{
  "dataset": "acted Russian speech (Dusha)",
  "train_examples": 26041,
  "input": "log_mel",
  "num_classes": 4,
  "mlp_ratio": 2,
  "fused_qkv": false,
  "optimizer": "muon",
  "orthogonalizer": "newton_schulz_5",
  "epochs": 14.5
}
Rows from block 4, named by matrix and row number. Rows with one number belong to one attention dimension. Each number is 500 + 25 x the weight over its row's rms, rounded and kept within 0 to 999. All counts start at 0. Numbers have three digits each. After the name is the row's rms in percent of the matrix's.
# q: attention query (model.blocks.4.attn.q.weight, 384x384), inputs 0-95
# k: attention key (model.blocks.4.attn.k.weight, 384x384), inputs 0-95
q.327 167:471486490498513498465504444514478470498515524462520493518477510583425476526514467525505501479500519480504501499495510498523511489513502469496472517459568535502497526498503480504497473504495446483498526505500541498501485537512483518451492523551498482530447492492555488490482493494441524535
k.327 167:513487566539491511538495511499502486502525497498510490503491487495523530508535500573507500515516495481498474498472532509519522496508540500477469526489513467491456500504442489498497419484532489477553439500522484485501545490434492519505498513425533491475446475560516505548514501494495512496
q.328 161:500464510511511526481509438490497508521523476487517485500506500509453443508532494507475492496500514478510508496481567522508484530486505508490512531498497486494490537504481492506493494459585500481531527539526497512504527522432461501570481524501503503499485500500525496481496501501500531505
k.328 155:513496535515505496501501468458543501505566440528487460485504458525489508470499474511467495500499514518515495518489572533455498522504507487479501503491528481478485494493506499493504507515546492511501496461502518486499502490482509517510486491500556531486490492530497504511520480495502462513
q.329 152:517481478511516493512479520503550508498508424500424481499512476501506553490486502498517483467507515522514506498506496508491470492510507468540483515503527531506512494502496489492515515496492510471489449492493513542500499508492516486512471489492495452536529497511497575469491521476523469493
k.329 163:488531472493518493495465571501522477460515498487544411474508493519510452489503518506539493538462499499529503527504480462532535513505477458534488508561478525507541495499503501495493497500525506532512524563451486539489534573504498478483516504519497453466511510499492573465503485510497511520
q.330 170:500503489504443511472469444466490495536497472515517532485482509522429480533505481492512480517495533506488490513498499457473507504501514448500506503497464463494522459499491496489517539532521488492511489486502542506516473533525467495533485521500503545501525501512495513500501499498489496452
k.330 159:480491535502525488510550501501533470495506513480415497507510506487475504509519512457513506505507501500503508549502456495497503498491503505474524501501428550529489496493505527523452494494508510518494504500483513485501501512494499517513517508534483498496502498498506489515499514509512459497
q.331 140:516496492477505476437501439501520501488538503469507498498503521525493501494488564503482488443507502485486507458503532510507587515530509495498545502507531518500437598514512480578510508486520497530511509530490484485517515510497448487527491507481502546478502495491495478492508486493469501533
k.331 148:517510511502490513536518466500527500504517521502438520527497518539546497496525489499466531521507511503504496501497511498543472501502512561519522482491534511497495446489518474479520503553502536496490509492523468496481470490545508513507502504456513498521492477492503434503532519440526503525
q.332 141:521494484523523528474488493497519506502526577509484506504491523507455452495543502496453502498493501501491488499544508514500459479502484501494500501478537491465503525481484529467496493484434500530504485504498472466500498520509548517497482506488483493483475492508475438557506523496495534498
k.332 126:467491510524499504520501491498549462481525503524506522479509470496474515518498526485488474490510495519501486462473499509503489484471574473464503544496492498485547429497425508486478458514501521497496484499554483468515523498523506496465483497483546480438495500507540525546500495495485432452
q.333 146:500487501487500502472487534524515469515493499491534475501570479452540541490473539530499496482482508504511522508467515534483460530495481510488542529502532498500505499501482500484494520502499506500484504534476492489499525498376548470533528506475577501472497498509517550476476468529498486442
k.333 151:501520490462529513432474505495496496464522468478462502525500499526524499500494478513458500517497528463500515496509549505514468501498481520520480490492540542509483489502516468494508539520504506474509511486480491505498500556529466504527552506463473467492524503473519519503486499496508506528
q.334 146:520500508514513501475478443510499523516481512521571473492527510467504534492496493525536502499512503527495536510498555519500500490552530425511460504470514504499514516499449458509511510506512471515491504538548446505504474526494503504493483509514524473461472504469484572491462516469502486500
k.334 143:501515526477492477431499512527499489471497445500531433502508469491453462481510504497510487493497511526517553518473527500475517520506502474469489534556475462509436495509479496524478522537504492557510510521500539501504477510475474483504503506540500499514450512467503522475511444518490460480
q.335 140:489500500490523527535443494501484475454501494471406508491507475505499526486529496499519500514481490497503507493488498493505509490493497500469445497538478467503523476511506500485516503505476541512515480491459498518510501559555470480491497505474498480502531494476411507498513499528479497529
k.335 160:497518480489500517480519503540511514528459548473518421473489494414534444470501523518534513485493486519494512516491491508544553521529497460485480500530480531513477546494497529507513524491516505462481550548489540522498551534519506487495490517500509487491518501499475486492505482513497517491
q.336 219:527500497517512498480438515517513521502500499507524489494525507484487567533492554485503489515508509464533478508525494484508500509503499495469510502501460529516469550514517497511524539494501525462496474497493497497513526486460526541461495500521457487498485507433455478484480528490494456520
k.336 191:522506481501499569553505451503494485502498500486493467480499484487492467505535493503558487492477495519508497509493516496482506502505471543480518504498477463518543562497507499520492503492468512483461507491494538494494462521539477481399474454504500444531456479513476473522540508497448506557
q.337 179:498508499500505529469528474496491490520496501493547524493523495522499519472489405513501515500532492521472499502503457536490513502484516502494488516485444557498510471501555499460491491500519437500499504510490555488501493477504488488518522483491508501492500496513548503553514497507530491542
k.337 172:513487502519497473508505489503527507508526500503482543477509546506463500527494480517537496493467488493496463471508520486508499499517479507496499469507488514500541552500505469482488514481471495499494540494496503528480500517465583509486551510525503519462527512490508486494516493492500542473
q.338 171:492497463487489489485480574507475495515506472506490546497522502439513495466485452500526538496503512524486459524484523491489511494509501478493524499513496481510511454526443560492533524512524479491505503466487484532516512507505506491513528506500531468532490500533461569526555537480477473511
k.338 164:507501479477500475500502510514523467487502536486503563494521497496503490523503500521493516488493507489518499450521435500511508506460492529504526468517515522492542503486413469440511530512428517509514520459492476522510504502512537504501506489522500525476533525478531498452484476508509516495
q.339 151:504513505510495510494500422508493536521480450498504523495497498503488500540502456498495488495506499518498487486443510522493504512513498468492522533490427520510516497502523475520491515514538489527508510536486466504510511501407484505519550500501583474524447515522517473505491494481493531449
k.339 136:526462512498523541541509509512518494508522495497535520519457494579490498488521440501498498509502522455480496543500522503492472493471501500482489478518530492513528452487501501506530498486497499527508494498452506529474418457489500477510492501502536499473469498498600499505453498473502474507
q.340 169:508505494490521447474547521499465498544516458518492488477465503519484486442517535506500506500494519500507516508499530531524475471487496480519514452484508589498499565499503522497487524532543499519531489507492538547498465499425521527447493500473473505496516507470550501471433520498497475475
k.340 167:502500493504495493505547530502503522515524470526475415519490510495559544491490442500495502492511501501496498506492508472493450495477507485516532500475482443482511503500523496475516489524547491517508528503517552517507477517588500520504504493498480492524489501471412507500483466518542515459
q.341 172:510500480512500474492483480495500509477500522506498478500518482498435485494502603487511512481501514475532496468514450491510513514499506537472529465516504510507414510493510503506513507499584504479502574495561469520501501495449500511470478500515423526497504503487494495512469512511466441505
k.341 187:499482484507496485505488515502483482487498522496444500506502497456500580505471521494507495469515498493495493499506488448500511526492535479497533503497499500496505497505472514495514511507422490530502466508529509523525508480553458428465474493515458493555489504509479475485501523502506470560
q.342 177:500521548491532510489484489499508498515522515503418448490489495486496514513513480499496544490498505500485511520480492505507504502500500513485514499507474532499460479504536509485476554525479516521485503519501524523475541519428461506488496541537514528491495493524490514533483497506474530503
k.342 192:496489554514526497528566476486531492507478454507464519512496453447444498508526444532513489498512494503510496480510498510470506493478507500428480499524453434499487493502523551537496482505484466502534508501468486506510453504439479487467539512451486481526498473499515466536519489485498468511
q.343 152:500495498485497483542488469500518499481489458499512512561487496537500508482487531472522499500514507504483497515504525475514494496455512504459492518500567505497501494496460441501528468481555515478505567496517497496490497486491511498522483516499517542473458486522522514515491524431532498531
k.343 142:524493500508512445535425501512501468462511503502482538502533497483474502513475482501526509497495513504487503526500506534493503517501562510517479552516509479500508507489503499540473467473508502504497506520518462466507493498445483506511531498502497572456476473521440476509486495500510498435
q.344 155:494542471495506512495545523491528546487501530520450542510507487482442522491516483496513494504481504532505493518487488504526500510499478484546515500492510499507517498505514495536498507514456470572502512512482496481499503528463540504479560458536456430508489514467450479507504473516506461500
k.344 159:502502463488487455498520532509467519496495497495522463500488501455500545469478495511501476516507512519494501484479492509508508516491521463510533432497413469489488432508552509498495522568472427475473484514512508514504512498548485478492486450456491464493499499514479520502511510508525444501
q.345 140:515539521505411538494525502502511517502503490526516513496485501450506468512498494515484510506499512506495498514511493486526499487519532491538551480497505504491506500492457484520494489508488506464500440491513538522506479488534488528549472497485446513529497510496515511502502526525512497481
k.345 136:467513490496468512505469510468476489444508476519503504501435495508491547510500471499507489502505488500505505501498477534481494495455450461494492503528509515501502419499468455463468500506501534523490498500502506524491486524533514507493535483501500505506519498505547498525499486496497520538
q.346 158:475479483486530559540480507501521486474516459507456515492465490465538517506544476459499505532493499510496469499500456497498476500501513509518514519522497496516559492499496456478499473507498505496467528460508500503499524504560510515508535492514565405532504500521517487460505499449517487564
k.346 159:544529468491511499477466527513470523495506494489523499498493507504496483521472487500512482512475490510511524496500477523500529525535501497502486481534503521497565503495542515432502525521510523455470516501483517524515544498498537498503491510517506495486504494509488500473485492498529556507
q.347 162:478501480519528528535531503511520480508495496498505424500487504541547524507491463508500504541482468494513521494470489505527518511510498461470415478535508492515560556500493503509475515494504500478499494533467498546497477533501502510461509496542508495473510494463457493468507509507441499525
k.347 164:552499512545485477550516478497494504482447534480580491481528543510454451483493532496500456494479511475507466545496491509520506507534494549524523491509500508511497549502467459523469467498537488502497417501458484475504493470383497499500484480485495508496493503509500486481542518501482479506
q.348 064:524504495505496508432537481469539499512491497515512513511515524522470473496478464508472507459499507523500500513513546480486502502504508464535587492468500498500492530503452503501518514496492486500517515540536515492500500533461495499499513502503451506409495499500524470525524520493491459444
k.348 067:493496522496445462527641504504537500497511499500491506498500496561491500504485524481446486545501507521574493491484499497497498501502503487519523442499450501497468481488504499503461487517486479472494482498502505468497463491556524504501551487488503506500502492500478473485497503508520483520
q.349 172:519500498500511474516527486492526497501516499491507476500470498488533551498470538477440536500499490500483505501506499496507499506528518514518524494481533492504479521505488479557483539499487533495462506511529521529498496480484529501489511500517522548444479509515487493491460465531508508490
k.349 153:490502521490499513484521490500462529493488474499500501538489479499479497494500503510508478496510516519499502498566515498489464503498483535536486526511500503499488510533534493562484480498489495485551467508481493485486479499499497471535514504489509499513492469491425506546508505473554493511
q.350 109:518452447499482497533518487521493515508505443480482536509509471538461539521482477534475506493503490497532524482499520493500497499496498522543518493477483569493512538512529502510515503500490504494532481483497518501506491490479506469506504471532445499528495484467519475487475495512476461511
k.350 102:495514471505498488582501548493480486507516493493525432510465486517527491476507498566481491512491500509520489473492529501499503504505476420495448518475501441513530501495492516501498464471504496482512497520525506508501509579480527516406491472500538483494504503495496502522542494499498448502
q.351 035:500499491500494486516411440502464498485498542464417501499501510540498507530483500494534501483500500493505558477500490528513542509521498534500440506521501516497495497500522497527506493503489502493508473505500461491502501501561422489487453497502474504507494501473532484500512499496511499501
k.351 033:500496503500500547515504537500499498519500556475500493501536499460500513494524555532501499489517483515490505489500489463500505498528501458502497505507504500498495529498491504557500496478502479487502500540501500499495498498395553483482499500496494501501492506507566493460493496473494486500
q.353 009:500500500500500416500608500500441500500500500500500492500500500501500500500500500500459500500500500500500588500500500500500500500500500500500499500500500503500500500500500500500500500500500500500500500500500500500500500500423500500500500500500500501500500500500500500500500500500500500500
k.353 010:500500498500500500500490502500501500496498495500501506502498500489356623491500495501500500500501500500500500500500514500500500500500505500500501503498529548500500501500501500500500489500501500501500499500508482500500500500498500499501500500500487499500500500503556590487497501500500501507
q.360 093:503501486500500494468505493501499506497500471510510453479523507376499465489520487487376505499500455502499518475497486567500481511509500482501498537495501502510500536508488494524480497513524534502512505501529495515500499416498500498515517464499500494503517502536494495539527500504518507452
k.360 096:509501504500487557468500459547475481502500501516464510509505488483469599552496501501498508504500500480519516547500505501505499516500519485493505483496508519500515502505460500491506499509438497550487547496500484508499511490492492475494503502500514522497498523501524551512501502508515493468
q.361 024:500500500500500467500500500500500500500500440500529499500500500500500500470556500567499500537500500500500500500500501500500500500500500500500500500500500500500500500500500500500479500500500500502543500500501473500500500500343500500500500496485500500500500500500500500500500500500500500435
k.361 017:500500500500500564500513500500504500483500498500454500500500500499488516556500500500500500500500500500500500500500499500500500500500518500500501501499500611511500501500500500500501500500500500560500500500499500500500500500500500500501500500500500558500500500500520500500500500500500500500
q.366 036:502500508499500480488560492500450497498511628500502500514506500491505498508499498493501503472499500500497526498500483495486497500501500512499539502502501568500498500500484496489501498499500549496500504499445519499500504505519492491469495516479498504490478506506403503489526490501500538538
k.366 044:501501478500490490499431515500500494496497527500523500503475500476485573497500485499501503493510500478603501536500511470500498499500509499501483501497526517478574500500504519492500495498503500441500501503516387509508507499496494499470500499501495500500494537501537520476473502509502502379
q.371 016:500500501500500528546480500500585500501500460500500502500500499500500490501500500500501500500500502500501414501500511500507501500500500500500481499498500495500499500500512500500500508500500411500500480500509598500500499500500500500500500500500500496500503500492521478504487500500500499499
k.371 020:500500509500500501500543498500499524519501504500500498499504500509565412503500504500500500513499500500473500491499491525500500500500498501500510497501482490500427500500497500506500509503478500499500504500484578500498499500501504501500500500500511458500500500498428376545515498500500500500
q.373 045:503500515500502501501510500497499502514498574501440510508509500498608499528500496499505501494501503473497498513500491474495497499497501502490500501500500533500515499489498505486539507500499502489437487497460553454500504519530499500500495523500515503500483498500488500490505500500507524565
k.373 039:500499498500498462500498537501484500501499510500643505500491500495500500477499480498501544497503499502504503500500500498500500500500501539514512499502505511484568537500505500486499497503514500382500498500519496521503500500500500497462500500500502461499499501500505500499489517497500499500
q.375 082:500500517493500563536501470509509500455501444499498517485495499503408495497501516463537499499500514527487500500521507499500502500503499480515507499498484483507491504551516483527476497498493463484496497494510462499503498500500484504504507501503506502497501501485545463504476500502498425499
k.375 076:497506512506507496507512449495540500511534486499460479500542507534515477494503521509500483508497506540475492463500502504492478493501481499492496523480479457512422493494525499570484512465490523525506501504499541499497494500539503522538490509541501500515502500495479462501510471503500520500