From a checkpoint of a small sound classifier.
Training: 5900 steps, batches of 64.
Rows from block 3 of a small sound classifier, named by matrix and row number. Rows with one number belong to one neuron. Each number is 128 + 32 x the weight over its row's rms, rounded and kept within 0 to 255. All counts start at 0. Numbers have three digits each.
After each neuron's rows are labels from the 100 clips, of 14976, where the neuron reaches its largest size: "strongest on" is what is common among them. Only what is clearly more common there than usual is listed. The data: acted Russian speech (Dusha). In brackets: how many of the 100.
# gate: MLP gate (model.blocks.3.mlp.gate.weight, 768x384), inputs 320-383
# fc1: MLP up (model.blocks.3.mlp.fc1.weight, 768x384), inputs 320-383
# fc2: MLP down (model.blocks.3.mlp.fc2.weight, 384x768, transposed), outputs 320-383

gate.699:101118152113132131142140073132156101147122128099034091159122083168122127132178079084100108133152101142142153117096141194126130157083132101127121129189226135140135117213079119113169130182159139
fc1.699:129123174125147138111129057156148120144128123105058104165099118147158137137120122122116109137138111146140099124084117168125130170108128122135131095133141125124107139208102121115142119205124147
fc2.699:187103120176149113053182130087111099085146136126083132124132126131129139191134133100158036053133181093118203136188101099128097088126104103127121146071106130135134123152153140138106156100141103
strongest on: emotion: angry (59)

gate.402:069165126178124121135158241124133172134114113111097133131111110206106093112116136122165113065136144070096084104129167141117154129136113125135116113160117146168168079194117128143114147139156118
fc1.402:139150126172138140142134228128129161135123090117097129169070098204080098122114101122147135137129128087128110100151154133120147141143126131146104115156120138132152125133096118153127155161175131
fc2.402:066127097109126147129101160131125161217182102128079141148081125166163131152124146035080129083119121121184089122105155118111106206118130147107131105116110136117153118123073203093105133141133109
strongest on: emotion: angry (50)

gate.703:016119168128126076146107167222093199138157144189072156169104147139140136147151108097083130130158102126128145124143158127136081100122162145162106129131073124121178091087105144107132151124118130
fc1.703:209104089108129192138127099120149080129113104100170132092130172126050132122122139196147136131080154120088099130124093122128152139162125130124159127093151120152057138139149121117127113106128143
fc2.703:189146092118133087113162121124170156153185167114077119154120144107164125102098138194058043131125147141201150121178144134123133122045113176056141140129163077122115109107104142165167130139121127
strongest on: emotion: sad (77)

gate.662:007141132128142014129127105048188088172122128094144128128128128127174129066128128132166126164128128120128038128160134018085255128159102128127128128129068128128128128084128128127128142136128182
fc1.662:000154135125128038128132132129145093211127123126152127153110075128127132105147128221128137142128127128128128128154110027128137134126128128126128128163128129128128127128130128127128128131128173
fc2.662:122125122128121130113108129043088067000128129127169128076128182137157186120141128125128146140191129127084131128088117123128135115136129128141130127128133128116128082069116124120126128125128128
strongest on: emotion: positive (61)

gate.547:106127100067088184146121063111163220144095113106083114105159173113147146071097121112186166140082096075107166094145227134117169112076102126096124139149149167202104160103155130119127152132131123
fc1.547:127064063100131139163112067138158239110116123130134136101157165117132185118127113142148132177083042139090075078094126134118186131121126168109124151106118165145046182073118108104123126122122145
fc2.547:180122126125129084105162151119127144124145130147155140155132127133149093074141120098142092077129132127108052097040088092128191146159126126123133121082132083078142067059130134053193145131141112
strongest on: emotion: positive (73)

gate.45:032126144121118131185144164174097144155163108183137132114133115137148096105122123139103149132184123119082150111137159111081136115153132123105110215225124159096131148189148116126150130136113123
fc1.45:218149057135173152087099090054107104111122162114165084146123139113108149126108142144137148086144137179156014138072131124155129169169080127127142110089137100128139101010129140130104120163176136
fc2.45:182129125148163126145151099150118129148124116136111110171136200170098157148133048193201142121077146124139098118076168112103128131117125123140128178126093126164098117098103163111121131132128117
strongest on: emotion: positive (41); emotion: angry (40)

gate.539:139161152148116077130198198132141120108128123158086119185147007108172119141079101108190117164141136071116133143126238136162147142142171134126128133206128131117177138147140146097128173137120131
fc1.539:118180156130119073132200208152130122095121124179067131176161047107151119131099110108182121181131132075105125141112215147158151153144151137128122136188134127121149141130153140091130177127129147
fc2.539:191091121137130127103122176151126185131120062130134121130131136073127136145122122041123197160151094140127142106115210099127095122133154083113118123133085180180100120226118143110055128186125135
strongest on: emotion: sad (70)

gate.167:079192176129112054132120159109180133160108129144170113132133086146108123105100148177145095135144161079150150151162096120187062124136094091155124142184137108183184096109126134135107125112142139
fc1.167:188087096119129255158117127137097134092129136144173131116130171105186075124170118108099137123138126127079132087076192126078165133112100160108130130137082159077090155113150146132153094132087132
fc2.167:217086112126120100187161131132131097145135112096151129178126142155069134083164097136093118095086105104112223126133172139127110094105105112074120161117122114178112167096141170103125132143160120
strongest on: emotion: positive (58)

gate.499:085130172116117094174093153159155152171131115122184131144175154143058124156117135138144124142165146106093117151154189090137120140126179136176155142124090140157156134110081109143141145130126142
fc1.499:097140084130172190059149091126106149076113137157138098083101117092127122046136136098124114126067123180136127125124015140119141113128075135063129113168164099101072099105166147128141114123126141
fc2.499:096138153132111126140142119133223124072123098110166201123141116180135085192127156201162100097131173124097127123089093196138084080167115109140101162170110108151157162129085111090116125145120099
strongest on: emotion: sad (59)

gate.666:178152137159119169151110099195086133130090124133116135132122094166185102142149105097191081082118165139101094077127153104120118141134120151137129119151072129111113131090185155129219093121129083
fc1.666:120134115103079135132147120090119113172146134118121148150184173151116087122099148148107124134138101060132117115115146138136114144134124148083155109100173132167109095115164141111124180066133148
fc2.666:021159148124112188094140143126151124105125153131122121191137157121124166119143125131145142175147127083184092119106205118119187126058036121178138174043142162117161171083141098172167119136117099
strongest on: emotion: positive (78)

gate.654:130128141125127146128134098104169045110143113134141128070132085187106155124165129096135064088124199127117224126106145180146138145144149144101123130147169096167062107183100157122102124182149164
fc1.654:153122130126134167126134110095170035128162135140157132073127088187113161116173139100091071096133190132109230124090136169149122169152146149094127126137170105172093134157086174099098112141148156
fc2.654:055095185124135164056115155134103119108135111146110152163121081169114102175101084081126124129144187151093118121120118142159149094193161133195128061135136142117126127112095164129123125112127148
strongest on: emotion: positive (50); emotion: angry (43)

gate.274:134129142122123087129207166094162140122147130145110136246110206162117148129172139138057144177108080092154137119106134110092135130108130132112078143179143124140104117193073121151125128125121139
fc1.274:127126122147159219114040122187118138145131128124136131037124014099123110127093126124163117091106165151112094136137123117158130116156129137122180083099092122107158144075192152109123133139128104
fc2.274:071169144130161095127189164076165115129129139135073114120121123077142181124192129100103109160128103122145109144116166119137079184108107155142138119123084092135172120127151182107158101115119094
strongest on: emotion: angry (48)

gate.416:096139128077124127123147201143130114110129135128080075141133133122090128116127105137143083180130110138156127099104216152115126156088114171029141101202128158175103134178056118123151131135117160
fc1.416:133132067128162148107063202154070141107153152168116125063150147115098108116077116175150136191125104116108102153131134129112065129170129154049135124125105168127107122115110091094122152135145160
fc2.416:060135126127128179091074109107129116108118144149145120151129152099114113157120115012085116174172128116099143139080088109176125128179148131116158119197085124103164072126102164098097107121114145
strongest on: emotion: angry (53)

gate.327:154145160124086235159167206108177086126097121140117093150161167070150161140104127086094148122131162135148170121121154197155125114108080102134132133149131129131052183080021115106156129110134121
fc1.327:137123109129157002082101072150079143145165127108137157101064114142077120139155105168121155128113113117129123126186090059107124137175168143124104133133112111098213095155202151185096121139127120
fc2.327:123084108119072110216122158047129082234149140108133163154126163131134148207140124159074148126174145128139173136124090096118120154157098127105137168120112112128116114095092158143102123043116138
strongest on: emotion: positive (75)

gate.487:076113128128128128128138119128128255128128128128128128148128128128081128128128128128128128128128035128138119128083230128128199128128128128128128128140128128128128128190128128128128128128128128
fc1.487:214128128128128128056128120128128128128128128128128128128128255128177128128128128128128116128187198128128128128134000128128118096128128128161128128128128128128128128128128149128128128128128128
fc2.487:133128128128128128128128126128128125128128128128255128128128130128126206128128128128128128128128128128128128128128125128128130128128128128128128128128128128128128128129128128129128128128128128
strongest on: emotion: sad (58)

gate.383:023151163125092016118171201119095168125135102160142138173142124086175124133139163063101152148127136128142134129117158130114198127177127132153138135118085162073157093153143120115122146150128130
fc1.383:245103085131164255129096045138164076135115157095095105066109121165083122118135089172171104104129116116116127125132092140136065135070130114096117127150160107185101167110119139131139111115132128
fc2.383:000121132162102122112085148064133124152116144118119122155128078128134132162150077244120129115150123119129134125179134130128051130141128125042127134137181166179121164130155143099157123133132132
strongest on: emotion: sad (58)

gate.679:215114107131086086130078130053137104136089135113142157189174084123107136138167120144090146188135078101095126105155132122098179125104131127121127119239167156214127137100141118083138142071094158
fc1.679:083148158126167184118134140181134153113160125125115090051106169127152112099108104100180108054130181154180132140129127125170113150154130125150119130055067106042146135161122132166136125192167109
fc2.679:195152120133129133195133097219136166135135128141116113151127177064118124112107166212096126166085072099142111117126120126089074108121123140079125072105111105149163127111117128171134130166089136
strongest on: emotion: angry (48)

gate.647:039135053074111152131127167175086152126160080154113122145049191150128136193130098162107133190110048129117092127065084166092010094146119146096128115113128121111064144152106125090132102131076121
fc1.647:171151070071117139054159180152103078160159107192132126094058152179088118153122146123112091160116151103137138141103076148135000111158135133068127109154162086127092121135134149149138115123132158
fc2.647:112138192095120104147061128168118143108138065123129124202131166028129128122040129077134117195107094152145147088152165134120062102136127200094130111154126181125186112136101085165127134135125083
strongest on: emotion: angry (59)

gate.664:031131141106125138178158128125133158145121129157115126178114106122081099107214114131095137193130134099159095130097232151122089157110183103157136122122159128146155117127117175109160127119125134
fc1.664:046132165111128130179165116137140186142116129153130101173119111128078090100192119132097139178130131112170103128097219151121107161104190105147139121126151127149165114141092172124134128128127147
fc2.664:255131110122111129144095159117150152159228081136106136172116098119117091144132092126106127164128131146154189120128158135127074142121142129097147133130208141099134090135139132087169125069112143
strongest on: emotion: sad (80)

gate.121:167140179100074181139067129126139117141119089087093129105093090165169127124101142095140143129100049117137121117119168122115124147132098107163176097137133131143122053106135161135121122163114132
fc1.121:148107100150169073123148134100124111109127164143165130121183164095118122136167109127121079119163195148108168138133045162156147128128148139103096159140111139118120209128124087098141134077140123
fc2.121:169083134131144128127166122128119128181147170105186129127134114103212163073135137196088148070118134130104086103201148114128190126120108133104108142128133151149184195135122099087128133133188105
strongest on: emotion: positive (70)

gate.500:103096066120140180127048111160092129149138160178178133074127158133130128124104162051074129132128101132118136090102106123120148141144136165126096166084177153171130120085147137091078132127132175
fc1.500:094098073123148155119079074140114149164129139161164121064141168134118138114110155025059141129121102134107149074098114126084148147135124165098095160077186160187151089111184150108094126119139189
fc2.500:132118115105142101027045129118115125085093130125146154149143129106139218131130164149066092131149117110126139129105104075080108175129129142120132140059163161206145130080126185139178125088137158
strongest on: emotion: angry (56)

gate.428:128127128128168193085091025101129088128128124128000128164129125139108128128096093150255106152128124124128163128126095181128143079085120127119128189130203128128127129194146104128118128116126124
fc1.428:152128129128128128132127128233127128126112126128039128110128117128128114128120127128255054126164149126128126128123180195128211152128132128128128199148128131128059128251128129127132128151139135
fc2.428:119127100128124102249128126124122128129134130140143128040128122110135137126123082094112135254122089110121118107116129128128104127136128137131128154127122124128169087121000128128255128147128128
strongest on: emotion: angry (44)

gate.758:136132133124094084110124149101128070157135087126002147141091102129126089126117118113132123124120095094165194132163077124113069131114119098117122133138168153128128108095158146171127147150133143
fc1.758:077124107119092148180108147188111173164129144104129137170128152132125139193134132112151128147102100121132102114147201114079110098130146165139130117093093146201111126055153156102180155087127148
fc2.758:034172134128134145193072106198076138028090111136186139110115145101150156102142158084113119162117092127141038130168123117135128134134125128193128130118072116127140085125130155183123128148136129
strongest on: emotion: angry (92)

gate.220:131133138191123096088148126112148129119083108084139128094152073185188158152130138132202100115154154127111147141132182132113189157131135091122130123107082101115088133169150142081118128184135141
fc1.220:062129136193125123112094129097116053095086103115147137100117114185190130144119163082195124126144133111095130137123176132094191120141130111159141110094119125125097102151170124072088128161131137
fc2.220:142106151174123074131153116088135106098116102098134148164111118085169115160127156135149166111131155109126198176238164110128143162138132112127132144112126114091129106130192160126089114139097124
strongest on: emotion: angry (45)

gate.619:153137108133126137139175149155154145119162143127043114157140113137130137100049094169150152068145138108129155110083122123136103171126167145147143125186150120141136088110133150130114117134128126
fc1.619:105093129134135186124120129113139175128106161127162135129125138151137122080142128164080115133110127161032125127130140111110179119202149141115122107255164133131113122131199137072159122119133159
fc2.619:045127142128115135070036122115191121092132163144140124100162119147126126130172181127131087132151190104112194151095159163134106183126132130110131164128194142129122151108132187109139128126112128
strongest on: emotion: sad (55)

gate.32:145156137160154163106058201103135051090112157116133127105134077084093113128157108110181096162156165116181149118114090145159078125136122151098146131171123128156143130128103079096201130156149135
fc1.32:132174148151176218100119203130130113089102140111132111114129095089062088106146094084187126161143165108198126125128152129174090139131116129105143120197155125126174114087092108110185108144177119
fc2.32:048124121131119072122132137064140080135129103132178145172126199094185226106149133180136137081121080143122119144089077129144120083136129144091116094143185110135127147134118114160128116143131077
strongest on: emotion: angry (56)

gate.705:141213173160110255100131201124161152161115102085145132150120088134132136150114122113120128172130089020211145128163163087086046088078135128127141119128144113141195109107099126123179119146133125
fc1.705:158191179146118157133111255094134154158122088080155123181098107134136103156131133118127121180116117027194097143137182084093054085080146140163153124127144132138145096084114132119165117139126115
fc2.705:105118158078106157097144091150159164082127107128142089191110083127085069124053120086108120118157127139116138111110121129146132103137152088110126130128120065165128108125099147255110132178146159
strongest on: emotion: positive (41)

gate.629:133125109137143128135121103099121080116133108170125116100167108159089122125111114179158128122147137194070121156136083102102124082154100109087096128140141115123117128134228073095128131119146092
fc1.629:150128142123124111110131106151141170147116132069126127124063130094135148126132154101108136131097114071188133095129128174138151150096167146153160136104104136145135126133020170145136142136120165
fc2.629:113156130145130102122093148137119146104139190147123115106113170148121099131104168137153106166128123128160061123147181157126164200172098132150132117140129131109131128112151097191157132173146126
strongest on: emotion: angry (64)

gate.376:128128128128128128128128128128128128128128128128128128128128128128128128128128128128128128128128128128128128128128128128077128128128128128128128128128128128128128128128128128128128128128128128
fc1.376:128128128128128128128128128128128128128128128128128128128128128128128128128128128128128128128128128128128128128128128128173128128128128128128128128128128128128128128128128128128128128128128128
fc2.376:128128128128128128128128194128128128128128128128128128128128128128128128128128128128128128128128128128128128128128128128128128128128128128128128128128128128128128128128128128128128128128128128
strongest on: emotion: positive (81)

gate.11:089134154125127188150124098136113065122098126105091136119082050133048123112126150152106116124128126168146120095105124095111170133128148138118158170160116131129158106139098122151119090119118120
fc1.11:113118118114098118153103147134105054125150107134000139106105062145163047135152167134142175111110128137163150116060178115071113141125131130151127152179127156127142108134121127129105128141127132
fc2.11:137138112128131103109196196000188126127121115128097126113132120194148165132129133171173124126131128151130171131036085134139173139106110130120124138126192087129125116132130097179126128184129117
strongest on: emotion: angry (78)

gate.353:169147176124130082118180052151077147131101125107125079148115189107070151095108137063143149121109116129172044124128170077096163132102128146165159089071141126140215073133178150181134120191160129
fc1.353:114111059128184152113133110062149129120141116136006125143120067088201137155171094151130153147117165135140135129146220151160110126127166136107076141152113125108121140142120150124119141087112131
fc2.353:158079134168183145162170144161130109188145127117176149133119136135110131131179093224153175125151155142103124153227129129120154172127147157094122108185152149112042182126180094049116133086140131
strongest on: emotion: positive (55)

gate.691:190137072133132132098175141102095087127119156124136102148117121150067122128159129130138126126144122130144144131179038127128088144145088112092131149154192155149118145103091126134134124123201139
fc1.691:216145094129140122105201155043121076119109179103149109153133029152053124108173163159132104126152128083137148129172063122121067117120099105114138133204212129211144131131099118136171119112169127
fc2.691:086097111127137132142181151122116109128140086129164126168129121189113104116154155090128115122163142152105192134041052127136141184128138080184129168168159128109154143093070164122121110128130122
strongest on: emotion: angry (63)

gate.543:123126104123140204121087100121086106121129131177070128159108158111114086072117166116156127150096067132137135162099106093125083126169107140047129106130121123144107073107171116129120136133150168
fc1.543:078135132127152179145065122115061101090121136159104134203113184106125167105114149101135128164081050153161129120102091123115098121142078168096130108148133154188118086164090091131128124117104172
fc2.543:026147180138119126011150108136134125080154183149130177170128124077131155108120106137125125168117120137123145123091095130146183120168145101059104084199128107124099105122133127121101125100132070
strongest on: emotion: angry (64)